{"dataset": "stained colorectal tissue patches (NCT-CRC-HE-100K)", "targets": ["tissue"], "fused_qkv": true, "pooling": "mean", "mixing": "cutmix", "loss": "cross_entropy", "beta2": 0.95, "lr": 0.0015, "shampoo_beta": 0.95, "one_sided": false, "weight_decay": 0.04}
Rows from block 5 of a small image classifier, named by matrix and row number. Rows with one number belong to one neuron. Each number is 500 + 40 x the weight over its row's rms, rounded and kept within 0 to 999. All counts start at 0. Numbers have three digits each.
After each neuron's rows are labels from the 100 images, of 14976, where the neuron reaches its highest value: "strongest on" is what is common among them; "colour at peak" is the nearest of a few named colours to the mean colour under the peak. Only what is clearly more common there than usual is listed. The data: stained colorectal tissue patches (NCT-CRC-HE-100K). In brackets: how many of the 100, against the usual share in percent.
# fc1: MLP up (model.blocks.5.mlp.fc1.weight, 768x192), inputs 96-191
# fc2: MLP down (model.blocks.5.mlp.fc2.weight, 192x768, transposed), outputs 96-191

fc1.135:434562491515483582592468473428503474522494502439511526472510453513525497444456461531487548523505477541452485443450506439567430532498455521510458479533543517526447508524541489597440548455420482518485484507518489506482462560502469461525523552526565472517501514476501566500508488508525523493
fc2.135:533517513505448584500489445495505443492495501462519473457420547558448568523518461491531507533446467523469460451579455465528509549464451580515505514490549510473493532477547505486556415477467477463503561398449553521482533460491514488465502541533593554491482469497482507514511532466538523455
strongest on: tissue: mucus (100 vs 9.1)
colour at peak: pink (71 vs 38.2)

fc1.11:490507494545480442455577587505539496538491466510550453516503525476516524462552532463521519515510504471474505531498475527499513504504530440459535466482500468533470512499451559515479521477494396512526466529498428427468534458463548526483492493483465428515581529478537588505524533484499528442
fc2.11:499497467471560505529458398543591545501466488479468541459528520580480500452498509561503523467501494533560576424571487560457465443530586605545475474483500417447549484484501465450553502472549463483533521487460464498500493494502517492528519475491580472445516490472430576561449439473519506456
strongest on: tissue: adipose tissue (49 vs 10.4); tissue: cancer-associated stroma (46 vs 10.5)
colour at peak: pink (71 vs 38.2)

fc1.642:528477505486524444477489559510532522415481506516472483554475469490498476483508534452441537648495516476466536422462572488578479453473512503527555599480505573507583506504515582480537536542514483485513465472533479513486491440496522462462539514435462518524589527461529520560400491483484495513
fc2.642:439514476534505517483525478501488434506547571532514490423516637553496415600499493512510516428493469493487509512505529458502443462471539465522465450550537475443487547558505453493520438434502533517479494578500534503419465557553492458510483456559560483453487476525509530470463574551578469508
strongest on: tissue: tumour epithelium (80 vs 15.1)
colour at peak: grey (61 vs 20.3)

fc1.84:519543576513521512512498467479526499514495516480506508484424515501481475441543484502518538534508505459405539433588457481506500555510533458512528504457535443503548494505518609467426534505506517502484473466481472500489501491530560539508493494473537476449488516449432542523438499459522550597
fc2.84:527510498486529540483538446505447460469514503459394517506552448484493487497465546521493473450512498507476420454468505506468531440547498503525506476482525482481539440459493417491560475562513463555514533527518458467498476536442492464475572459470465593513455480561533484507505568531499504567
strongest on: tissue: mucus (96 vs 9.1)
colour at peak: grey (74 vs 20.3)

fc1.464:460537529499516476503463485463518465455480519506518542508470511528414519486479554506445474447491452436552486528474587523492510488516513539560490444510450526488451546529501414549514533536503467514555596459524444479471527477452483487458498588534427513538504424453463521503465512444474508524
fc2.464:505526538496483480441464483489449502500523539460495558411480544472553451520493448517510452505544524573550507463554499513472485463590457561455510543453526456551520480492485504460461536432491544457475477475609508513586493528559595504539530566536515546564521462434580502462565542464563528558
strongest on: tissue: debris (100 vs 11)
colour at peak: grey (48 vs 20.3)

fc1.320:483466529504456501565486481523487489562500480458493501485565485449498513495465545489513416479530542510448423492453457551558471488471516496540469481494457564531506562504476448556474475490492499586510505499408513493501478398470572476469542482544492548472534435480578508495508491436508483407
fc2.320:526459585478497517513510596509447474531476448534467516507509524510452451535580442574517441522520480560474514494512597455531470429440585496501523500499499575512517492495508486480464484469496475567503482532460506490434480494546501552526503445537458466507575529462503536544533494497507477527
strongest on: tissue: tumour epithelium (90 vs 15.1)
colour at peak: pink (67 vs 38.2)

fc1.526:469450543523499444551497522528585502552507533514520505484502503558455486468475437520562498468514471476543502535529542517530531459522554517448521486373476520493430528518490493466505541479539461529460541498389465457431445457490510461539413549485541467446496490488481467493470495472502527449
fc2.526:489431485453546457487509519532547450495446469466415493557516421482537484553510521473486534479452542498505538553459493499531453515457449526558458553514504530462446482456562520499574475444513476535556436468480537528538511509423441515458494507539552457542516485539523574559454363447481485491
strongest on: tissue: adipose tissue (48 vs 10.4)
colour at peak: white (88 vs 26.7)

fc1.672:512502512415442555442510469492459485533515549544470478456502504506475513472529580498516496464453546507577523530401460440567532524435520502558446528476508548469492536554514474533513549506495496503505541478441501504467500525514492529525452510562502499495497563526489459497469495593550493518
fc2.672:470506495564577522554589534489485528495484554508511479481502444477547453537513460410517534524497567501450493517552553525470494469533504501468545530568530496556483478479492535393552535443499457546512519449571460507477506525540459482505482502538535486464501410499504556546500469479510419446
strongest on: tissue: mucus (98 vs 9.1)
colour at peak: pink (89 vs 38.2)

fc1.17:492511504564489431451525531576584496534477481516491520510481415543456514513511411530508493474454512531526510458520451511539541481506492476497523522411531518489461473558490541496379489506440587508521484580424496507397523430508477435538413489508546468506512474499479494524508501486508534448
fc2.17:532491532511457498538462545445515488572477494486515483548509568491525486541484481458559540487545484532509509496517459457493497530398480542482420538555478555481513506456513461455548462421605549449420430483486523491538496463434399545472585543505524461476487498456480525529460411585516524524
strongest on: tissue: adipose tissue (76 vs 10.4)
colour at peak: white (64 vs 26.7)

fc1.349:516467535544476481430457468513476530494494497537470579506485405474489488539492490508577554493463544526478501526489471490496540476489515522502463484496482486507549521437564510486515511507539442543452515547490511492525525488476531545435515608509501543521513550615529524480556643547444544504
fc2.349:444505509523480502498551485466517539478469565467565518415510494505415534459522580527450588491513500558498541443528471495516478518518560476522459531495449486549491487508505482483502528486532592529521520498505557545477466478560572479532485473521528465467492487545474493510499435452507438535
strongest on: tissue: cancer-associated stroma (65 vs 10.5)
colour at peak: brown (49 vs 11.7)

fc1.251:488539470532525507478552497526555542456499472532508464454504481538552460531454533497525450474513471526561593550520430492589475473534530469486484435510528555468547422525464451572462501510493499551395561499432435565509498541559564533464482573509457456564486471522462494447416521446530590474
fc2.251:498578504501529542622495532442459513545484521517515516533527514492512542456544524484466478445505463499476460452520460464484507570496462445449481445580448414491521573462468570504547555484559443525489509480475496496546467513490513516491470581478520550455449530528508478544599491522502540554
strongest on: tissue: lymphocytes (89 vs 11)
colour at peak: brown (72 vs 11.7); black (25 vs 0.6)

fc1.186:481453537487453540472437532456464492539565499533476518507487478442509497523491593495449469509529480460423547499520521505526486459531444511541449486440463523521511515520554505567494520553507467473484532496494436463489532542509524504501544508551496537418502452463468538410521521529548413503
fc2.186:529499467495512462514579512515542497494485502503521492570568520545504555528522496509567490441527450547545507482471464497404507567534510461500472475474539450498587469539520548490541482512520574535520477529499463545586477461491472467482437500448511483395453540473554488512530531503455533502
strongest on: tissue: debris (54 vs 11); tissue: smooth muscle (37 vs 13.4)
colour at peak: brown (70 vs 11.7)

fc1.227:540508450514506549462439541507512589488571466549503508540481541553551511498455527515490508533526454544471431451456508435462507544510464527513480474499536512513489435479556511554482413490490449465485481503572520511487473487504550535435362422530525503551441439429507534518490518547487539440
fc2.227:457505465501580566508547503580514522528508536527484469517475482493503413481522470524544474475499512512499520469636493506464518486485497532484533447430568470445424466576529469452462518464456545466547541501509503541594504509502517485451464454400469520496463519613552515506555461448465475569
strongest on: tissue: cancer-associated stroma (95 vs 10.5)
colour at peak: pink (93 vs 38.2)

fc1.348:480568470434518511549510463518488430446435510615512499496411450500495539504436536521473568522498452521500517421522562423527539492534464506482484484568544539521464473554489416487557524526534574550506495611557512529470482460495463490512497500464498492464452499418491504522587496444496476529
fc2.348:534453548583509506477476541514492554523556495376472478479593515558410559485468514507465472537558547438492484505449516501511493441497511498559427428556474516517571570437509525460468542431424438532571519442449481541494499519464526533492525517474515530587464495502482477499479460582440528499
strongest on: tissue: mucus (75 vs 9.1)
colour at peak: white (57 vs 26.7)

fc1.469:544497484490522534521542531502528462532457519518493494495459457598498550418456533454537529522469460499493484479520505555513547487582433455499529575445503526492546468474568481553490588464441522571504506467478506469479476473524510436461519473490404498460468507447494473548515560486497479505
fc2.469:464467516451464540551470441502546530516481563469539499471494542462518539591478487537502470497449499450523534492485527456532459541536532468465527459476553397532453476552509417470451437495549464485444482498428470514512490489486492608500457487506508521537512545536496518460526498464515541591
strongest on: tissue: adipose tissue (61 vs 10.4)
colour at peak: white (64 vs 26.7)

fc1.586:509553503466473451474471505521489447446479486493515512499523490505455454584516455512442504504547523442513504453492458513515498477548521510460557524548483520512485438572565492516492513542537529512522575528504464551503519499524534570530576445499428539423511426580467517581469486599441474553
fc2.586:533482531501484431472517473515528508449578469453448465522455515493489485442550552446477514501467489497442533545493493473462523501557534592498570516507528530455506496474529430438546490504570520469509562445494567469512524536512545474521465530470563492483461477518412505471469479515528521411
strongest on: tissue: tumour epithelium (100 vs 15.1)
colour at peak: pink (65 vs 38.2)

fc1.42:480482521447494452480443492607489473440505435446509540509439488533550493566475437507533424435461528494499534526513481498503506458492487520501531468567541482526454501529423407512509473530531499570414535464468551420476489533494463532428544497458481428511442479490496504429518452490501514464
fc2.42:495543553515491460510458507446519495556553528491470502502479501485450532405481540525428455495386511436500385511490505533504518484452582478435512509556479545467560536573519500501480550484495456507456492518477452581526581456468504447512587501467463556453503466486466450577513500448479537502
strongest on: tissue: tumour epithelium (55 vs 15.1)
colour at peak: brown (57 vs 11.7)

fc1.610:494500391459465571565471461487481532474427467465529525518501547478529431505532539506509456448497561451562516519519519425552437510459517492482485537488462502576535455550513418545448501520466534512585509425438543395484427425410510500499458558482493503532495428519531454469475524509531504485
fc2.610:509543474514430431443444481474487489541488518448467444495444439498473582469447550496515472499495435536508465457465558505515485516503508467477518440413541493576482528510528498532408449473488468560483521505504487538533528481459473526527514446449513558469436503463483487527506467460452471520
strongest on: tissue: smooth muscle (93 vs 13.4)
colour at peak: white (89 vs 26.7)

fc1.15:550537492461593519580429568423450438477505501480543514529507484450546437502441552462586490491465496519542450499464529479481442554475499450591410474532506525462509487526533557503530534506459498520553585509522488473529491487524512449437520531520457508520537541464495518523534465507528454488
fc2.15:489472503613461412495454417499475510479478478495511422568528500533494541517494442429459484403526512497526474497440436558506566478517425468471530522484542488559513521506456451500553489438476554479496508421472526512539472500507550468491495495541539541517421489587537570484530475540513537499
strongest on: tissue: lymphocytes (65 vs 11)
colour at peak: grey (45 vs 20.3)

fc1.637:532522556526447534527441491502500551483566508520456586529551535502459412469479532565538535485455443456535509550516501515483471541430542544480459451508550485517525480472539543476470404425487458505573455553495476505484451582509444520470501493460547594492521467510351550526457469513517495471
fc2.637:446505480459530449531509578470488426551474416464436527459486524435512529567513513482527476510525563511530428496512543460561461451555524462602506508569434546541510535503451507536553533547517551587499454457512497490469537475452468421500467530533550463500489498489555486558487559478490438467
strongest on: tissue: tumour epithelium (55 vs 15.1)
colour at peak: white (96 vs 26.7)

fc1.181:489457571424524506476522542555497575476504508544560504503543474542475512483518553578527500463520526536448484468454500509462506575522457513474464484493477516512537437438542465550460469477505463536526422526429497502449516491428505484514439431502536527504560511460473516575486439488493483425
fc2.181:509553542477534488504495516519500493523502467438448439506447520518499469459552487481545462510438533482521507499492554546530481477527508551458453490491501490500529502483538575474514594531538508555477477483542477537440457451511434452503527525543469470521506491484492459522542473472578463467
strongest on: tissue: tumour epithelium (64 vs 15.1)
colour at peak: grey (48 vs 20.3)

fc1.9:491537530496490496598485588550460516430499437547579510547552534507475518491464501490478532451504501482504503518474445462518479494542439403542521488510499534519431498488499616462533548552512487498464482480511547471516471510589540540513472482537484471472537503543528529491522512490509484534
fc2.9:482464502565514520479509529438523439477524509486411481463475571528570515492470498537515502503529505561583504485461499505515534530430472521472474529479580458525503543504519505455508488446444510499552584485488451550456433520458456481540485483457591440543482507499521525477471507495502542510
strongest on: tissue: lymphocytes (99 vs 11)
colour at peak: grey (60 vs 20.3)

fc1.420:551530474542499535494489532444483507504454495519432510546504444473500481510499527540468498461408478450514526517539412478436481533508516520523514436547503513522494527514580497526525489529470499466474512475513385449563504492549459537440550486557522536452522524518515507494502559535507504444
fc2.420:484531510470469543480558462601554470541497452545498499487473437504580512534521577492587464548529531571544443524497514479457468491494503479525504547471456531517507488439504486499477477443510575546519481457491501498505535470461498450497501542467483489427477517435456573532512411486442432495
strongest on: tissue: mucus (56 vs 9.1)
colour at peak: pink (84 vs 38.2)

fc1.598:464511447546481449464485480443504496463524499571599408578564510506466474436467474535457502478508477499572483517492555498558537507483570459524555461530510485556501455523480522439572538470513500558442463516439612495572528507456518519520527502557431502477459468467511496556455455469462505554
fc2.598:581520475510522472486479540504437493533531435477412464506477481537573582491565552542493560559448469487528462516469496527535480495544488500520523490470555473447467524498551527504525504495555476474569498477510487513506535495467548502519528548536522549549542475523471499550525423476482536452
strongest on: tissue: adipose tissue (100 vs 10.4)
colour at peak: white (62 vs 26.7)

fc1.38:440536456473420444540515477466541554528510460491495545516493498552465479510509470452476449480466405486412574541540482488507488497482486480509523467511508441474452462477549478492480486489466506520473510521460506473437465451450533446464478489461381529543475459496526482483593487462440501491
fc2.38:555511547452554513525475509526568511500518482525506525555490527459477453503498491554435569463468566503551447484506485486470513550576529479432510555500465528511512507476441479446536494484467542538558441463534434507411534539500488507502574505446552527388508522475489419555436472564465450467
strongest on: tissue: tumour epithelium (59 vs 15.1); tissue: normal colon mucosa (25 vs 8.9)
colour at peak: brown (82 vs 11.7)

fc1.305:524505433441500512464544469527506494479480461538445567511428487467508571486493494481512500459425511523547555528522537508491474489434523547558467470467516473520512524487559503420580506574484499511552499487407492423457522399461580558562524482551548473473488494436448502467486574442413454482
fc2.305:511536548493498499483496469543522475487502573478508495493541541506496384487497455495432522622547533518431456495430521482501487556530472440439573518469459584470520506477518477496550533461469469512475521521485522566517436571537442476480442542459510541517503506459557536430582492536523519531
strongest on: tissue: smooth muscle (54 vs 13.4)
colour at peak: pink (71 vs 38.2)

fc1.190:547516541507521439480511569531506513532463504454474518512499511554531516506432472608492536585509562522460452459507508452507470525528561471532565546533503487436524433507469519496502495503522587496504439465476447527542508523511538490473484458523487521507555546563514563534533520548523514530
fc2.190:464497556495483448515574490486499474537499548497540463601428445459480498543489481451568498474585443523475520480527402515497479542496429466505517522443560493526568516542476509457536496558499478500442522544549558507595473526426488555484534497512497491537478475509439509505479514473465547510
strongest on: tissue: mucus (54 vs 9.1)
colour at peak: white (68 vs 26.7)

fc1.592:486515454484536411458507531513530429499507438495555552483465462515482506549413517507520405538486600488463467483451486522497590479481459541521493448477483545455499531523512479514497551554494496503460502458511507503457474470540557513589560531501555555554501574464552446517506538497566485508
fc2.592:409429549467482492468505543410526534528443524475496470469479471449492477435516437520542580554440463487466512485523500470559485486488398475512489443536544525521560541464509535477513507545527504476561508557539509528526477477503479517478502524467513440499502467540508476541581532468553470503
strongest on: tissue: mucus (40 vs 9.1); tissue: debris (38 vs 11)
colour at peak: pink (65 vs 38.2)

fc1.608:448493507517428430457505542519506481498468492539435497497467467484547519504492502483566569535467501403551541548562506458521475477521473556523490461467488537506460524469564477456462454532448465461490467474503488430469516446546436454541517501498552548529480459453493551462423435514519539506
fc2.608:463482554485557468536497498501479518494465496478501497480507527471457446457470492460433389455572453528479486503473527543429572492460522473520492542467496453518501484476503530441520499449493584557533447499465475560513499483502502490481490507536397580489510490450419425522549528485404528500
strongest on: tissue: adipose tissue (51 vs 10.4)
colour at peak: pink (81 vs 38.2)

fc1.199:534480461564503515487462538456456468500518497551526471464457507484501516468507495511472449492517475459626428393515517518553468498391498476554485453447444462506449450478513496430490540486475489481512455464543478485490533503444494626498456509502453516544488504464522483478491508466445457467
fc2.199:506568471517537430442533451471442501495446516512519406508450456488570488543548441503519504507485552522485479494448457566508503499567511500581486502550506476542470492491510478493524444540473496555450505518486607531497474483526531515531505409546550461446525516436521549415523529494500498560
strongest on: tissue: smooth muscle (100 vs 13.4)
colour at peak: pink (83 vs 38.2)

fc1.717:457536520517485462572456590476558471496484510511548582489477523426548455539519515484544487574570454483447459499487496381527444490470495484527419488527499518495502484517475493479574525476512458552466543510484456460517450510477523493501551493441448493469458449606506508522508467534587536417
fc2.717:528488526453510528490530452496526471585465481441472504551462510503504534444474532466530527469588535558486498475522482515425513454474464505496503530428534495473431558486562523470516461498514510491515493478538522598495469566476465495494487425555494533518522548450524541530488479448469508465
strongest on: tissue: lymphocytes (54 vs 11)
colour at peak: grey (41 vs 20.3); brown (30 vs 11.7)

fc1.151:524567444508565548460434494522517549516521531443541516561508433544519523418469476492488473502572499442478494504512571549468504463496506443504546548459471521516480510537514575446518529495445474479490479497450499450514550442526534503449588526431554517536539503516547455513473565477474456497
fc2.151:502502430556550595493493496496485517454503467555535450463435567454529427490500528544449572496461540506481567465493519532480527499527503473464512542447500478466475476522484440512513466483592486514537511524519442507521454465508526543537469508544433525457494537554457588550463444473488532466
strongest on: tissue: cancer-associated stroma (70 vs 10.5)
colour at peak: pink (72 vs 38.2)

fc1.68:500482504564492497459613504484519557516458529476499480424461506567460560555533493509431465551540502519561536468438503523509505485513459557482495521454548464529522479437529562524499535458457403420437401490514469569513479538513549487403533530502493489494535522492513497496520481458464530441
fc2.68:445482467435524549506593518472419440527550511500506530545521535414515486493457480492500484490503517515498458502474528493520441432510484414474492527512534460484477549613426503516505466558500482518487552452518469443477521481466491485547443495507551534485474507493565509478553549506479461520
strongest on: tissue: mucus (42 vs 9.1); tissue: cancer-associated stroma (27 vs 10.5)
colour at peak: pink (74 vs 38.2)

fc1.599:487460528481571520489492514537464456490463529424475523564429528531514484448465427544450500450404583468537478465476502485534562543449526491487549560528530458490517489533543470582483546500548476514501528500509534523408499520469528460444535434478506487511506472463540493536448422448475521550
fc2.599:428570558521509486497535518508576495456469539548518461495537504452502515547500507527649448484485494537463466525488551504504405486468491521499463508510486585519524565529513516507484499526544534483528567543424488513556561503486502541576472528505455458473514493498460502510570561548487511406
strongest on: tissue: tumour epithelium (41 vs 15.1); tissue: normal colon mucosa (36 vs 8.9)
colour at peak: black (50 vs 0.6)

fc1.624:516515462493549410458489478531485432499480540564483453486543510533495554522483529484537511508416540587478546451486459496449499595511532444504439494477500486494540408492511522521539389436521475482550467532422519567510509475502558482525466473543485468447487465545506516483432546494468456396
fc2.624:475448507478468570469516506509519494553472455462505517484474482442503515435498524542481506533530475502440472514482498491546482436510445547470494474530441516576489539505407555492542510541439485646553490518499505483522478487503495448486463562494481512523468503430466557479481469502430574492
strongest on: tissue: adipose tissue (47 vs 10.4); tissue: cancer-associated stroma (26 vs 10.5)
colour at peak: pink (66 vs 38.2)

fc1.94:553583433502505493517475602469531481488483480467476484497467514575516536512475529507500588534459445537533504515513523522532436520482511482521504467439533479485386453468515433535482484454439527554497476521527545440529492521485611482510479552525576503461489485475516576478535559478518557512
fc2.94:415462542461489505494542385511488551489525524570524516515478506498473553412483496532525471474454507485493517516438524487471532540523430555547470499555495537535552482518452530447541505482547507430507469515520504514559538463491496492584476465528483456503514483581558477528514477496506460479
strongest on: tissue: mucus (99 vs 9.1)
colour at peak: white (57 vs 26.7)

fc1.709:543498479478513522530499500517478456425498474447457494559479432500520454496502546521518448540511478413535470530454452508494468514505498513532553497468497534537606428476510482490485520524511515574413490507503432516458508499530428518519487579499490527508497477453520482470473537504516491493
fc2.709:493448518533497547482470496476497579497430495532522510512527573564582530477463467448520507487395561502409459485534504480489575462479429492513534475538525520534479507423535607491454523576507492502516455529443495455498421430530514521476504459446503450515541482476458460579467574535460494487
strongest on: tissue: lymphocytes (42 vs 11)
colour at peak: white (75 vs 26.7)

fc1.7:477513547510493572439551483490467528448523503499531489417499543509483511457440463497500482464552559504469476535459499490540611524543480482534493475527501535432518521554456424477542475508466466512474572509511479560595563533513528487487497496491499498470478486477447475579491470523516521491
fc2.7:507489514472479498597542577508459509474484570575490421459537379546524448530510559489530484494478488507497470429498499509512514475514509477440504521531454464500507552481564589488502487482487473478446416508482477417514487526465438510485430479556532531525545512485520522520483513499512517532
strongest on: tissue: cancer-associated stroma (42 vs 10.5)
colour at peak: grey (57 vs 20.3)

fc1.3:523535463527538494546536513450516449546536554510556472562503528445563485522521459469486494566481493462470510521479518439523441558508469403546493513511482547550502457455587491500547478562497511554406535551582495510450462514492482496531526523547434556417554479471521529572505485474573514551
fc2.3:469469563512509549431453480484532537498500517504453553470503492509430539506506543475457533483542490516571492464440532518542475522476494524497541534501542533538450516627405476541473441506535528488460492471521500507584463531555518451477527465509569506543477505567513483478556536497423448475
strongest on: tissue: mucus (82 vs 9.1)
colour at peak: pink (74 vs 38.2)

fc1.400:468554527523491520484478558532479488415415477509443491492494541501543500430507501513576474496519490590496532467454487494537469450514398510549484477458497571424462484489525467536542496477500544548473436557477462468500440471520508474495473447487539451512496530538438478533537525360446499486
fc2.400:533413480450521454506496443548488495527538556411496555510486462548402547509526451535434497514497510447452484464514487496490549486487532510490498473527551352581466472475504533532488517526474442505540533466473496504494564514521501501521550583551471469484502442429482513414456469546542458491
strongest on: tissue: mucus (71 vs 9.1)
colour at peak: white (57 vs 26.7)

fc1.22:545474530504510499437462473410489533568504512509436516429526501526518463515459516457538551494485450522471475477469561422585468521521478552499536454466466468551514409453470491452526523520442529558448477443417483504454512499441553522479483467444450382506556506469558471573466542527490484446
fc2.22:502540484514509469505526511500466507486601508508426521560465463514509556490533506474465476494529511536538458563418494509460454474516542499492469455432528493452458522554525559496519492532462515545469503515514551488489523565525486442543521467476540571428487442509428505502507448437529448529
strongest on: tissue: adipose tissue (97 vs 10.4)
colour at peak: white (92 vs 26.7)

fc1.324:493501512513531509395479444485504512510485457466475568509546530478486605517479487482558509442474500529539502475520512517519553564508516553510496481451492543470501569436516462540519454528600505527444447462527588478423525543511507412535460519557472515470558485448554543500472496471519493522
fc2.324:519533508512469512450526428560543514563495491513466452534478480494438484508452579455435528516425491443517525481447552550446471560519563504558452629475497539502525515518550423483471486433471540462580445523454401447572524541419522475463404492567508518551475498558439485411461480527506468514
strongest on: tissue: smooth muscle (100 vs 13.4)
colour at peak: white (94 vs 26.7)

fc1.665:511539481456496550480509436487450482516522473453595531534528485460519542547479536437532474543533514531521495460439478478574513464509548400475448543548564527447476473513481498502524488451526544488495514525472546502475459562468513508510519510543564401483579499504438562528605556486552512492
fc2.665:477478521552506505499500520393552476474507526544443421496505539528546475497544420469490504501507493518468576479563498455509480602478512572457539545506492475546478571491498518508496414522497495502517518455531494497520470552580484468479457571589571479479474556492541500513489427554438518524
strongest on: tissue: lymphocytes (51 vs 11); tissue: mucus (49 vs 9.1)
colour at peak: brown (28 vs 11.7)

fc1.148:465503507502459446553543427520528503496471500571488476505448488495514569517520493470432494543463547524476477543563624420551512539452499415542460484516433547467504482557497498567537504552488464514457515527501477464467548500487594492518453477487467496560468488503492518479463465395580551387
fc2.148:529543578512514470455484457587473491501516531398510535530520526485494510508458561478452496482545484478519502401522510491417528536525524558503484441473577441531578544492438468514515507459545569424454480485536490513501434521573494499573535522492509551451543504480466503573551457571506534586
strongest on: tissue: adipose tissue (44 vs 10.4)
colour at peak: pink (70 vs 38.2)

fc1.732:535536460435493516461448505556414502466549433490507493407560467450462494501491478498480557552494516480492462543520457542504424467504435372462453467550479507527531524506574533462439468535445544441538536449470448492521506543521527534466546566566521464450501441493568511491465555486461476452
fc2.732:475463460505487447481554485453577456537500476421422537565438463537484490477578513522528515538536468459440537434547448469527533500492514537506488511458443523548443435458466489525499538479536536538514436525464521494468459526498473498472462470548503507523450551518519464543495481487598581545
strongest on: tissue: cancer-associated stroma (65 vs 10.5)
colour at peak: pink (75 vs 38.2)

fc1.0:477487495541484416474498515519585514515448517500556479498497478566436454576537496467593509503545511474538536538499525411471514445525509431482462493490544497493529452500469519444445523467475447450483414512435473473517512462572468508450546518532467511557498490492551448571525545467459465515
fc2.0:485471498518429465533493555512527514505533516566496566478434489537484492534555519501457472460472479507488537482443489606550499500535459476476445510525483535461431494549494514456495459524487520507447595500428538493555511488497487517491442585516490436483523543489391508475498527554502448550
strongest on: tissue: cancer-associated stroma (100 vs 10.5)
colour at peak: pink (81 vs 38.2)

fc1.322:523471525475480473490500578503498506531440557467453467481498514472459446429539542463551484530515485522560508526462610483517439557547484460533487529514510535507493431565552596557505456458485416516522456495491482440505476546441395595428557535468403473484575478475545540536554551422494478512
fc2.322:552469494567451452553468574437515509515473553481497516530490538509502490530556468464509531503482515496524495469490482574555519479507455485498511497466467390468424444494495515490522581568493482465471544503551585518509492531517467540497534405490486443513557441512531464508553532470545506570
strongest on: tissue: cancer-associated stroma (52 vs 10.5); tissue: mucus (27 vs 9.1)
colour at peak: pink (83 vs 38.2)

fc1.171:533518519613535516481549534450494466438513491499487511453508449507488478484479434431452546465531504490478470514423503547522503526584427487549480532529594461507445483505450538526511533497504561484420457517489571534461501474528587502533484495515492454461453520536490450540474517478590455540
fc2.171:442491514490504516552509474525497507442518452517539504508488463504567513505522577449561498547489489478518441553523447551469467500527526476513504402461574464512561441507542522428514499518446525542583428534519502638536537485433488494482508547482454521467562534487542529499493511446476520445
strongest on: tissue: adipose tissue (89 vs 10.4)
colour at peak: pink (90 vs 38.2)

fc1.301:588548497459528420466522548548561522436509476534517516460432528495487480533568419497509466516507460502509563531457504509557447454465455490512496529483444465551529425522509527524469548522492580448462461494481492510552532522528479505535569434472417562466549444557499487502501489520524505480
fc2.301:486460510571480481500579420527524508521546573607577439553533492517497529548435516485456520473481466498507513455557511495516504529527518512499485551486527494464462508513463515524491416542506473503520580525548494483475486532476499531459391478570570486448491482520484442490545473525563433542
strongest on: tissue: cancer-associated stroma (75 vs 10.5)
colour at peak: pink (70 vs 38.2)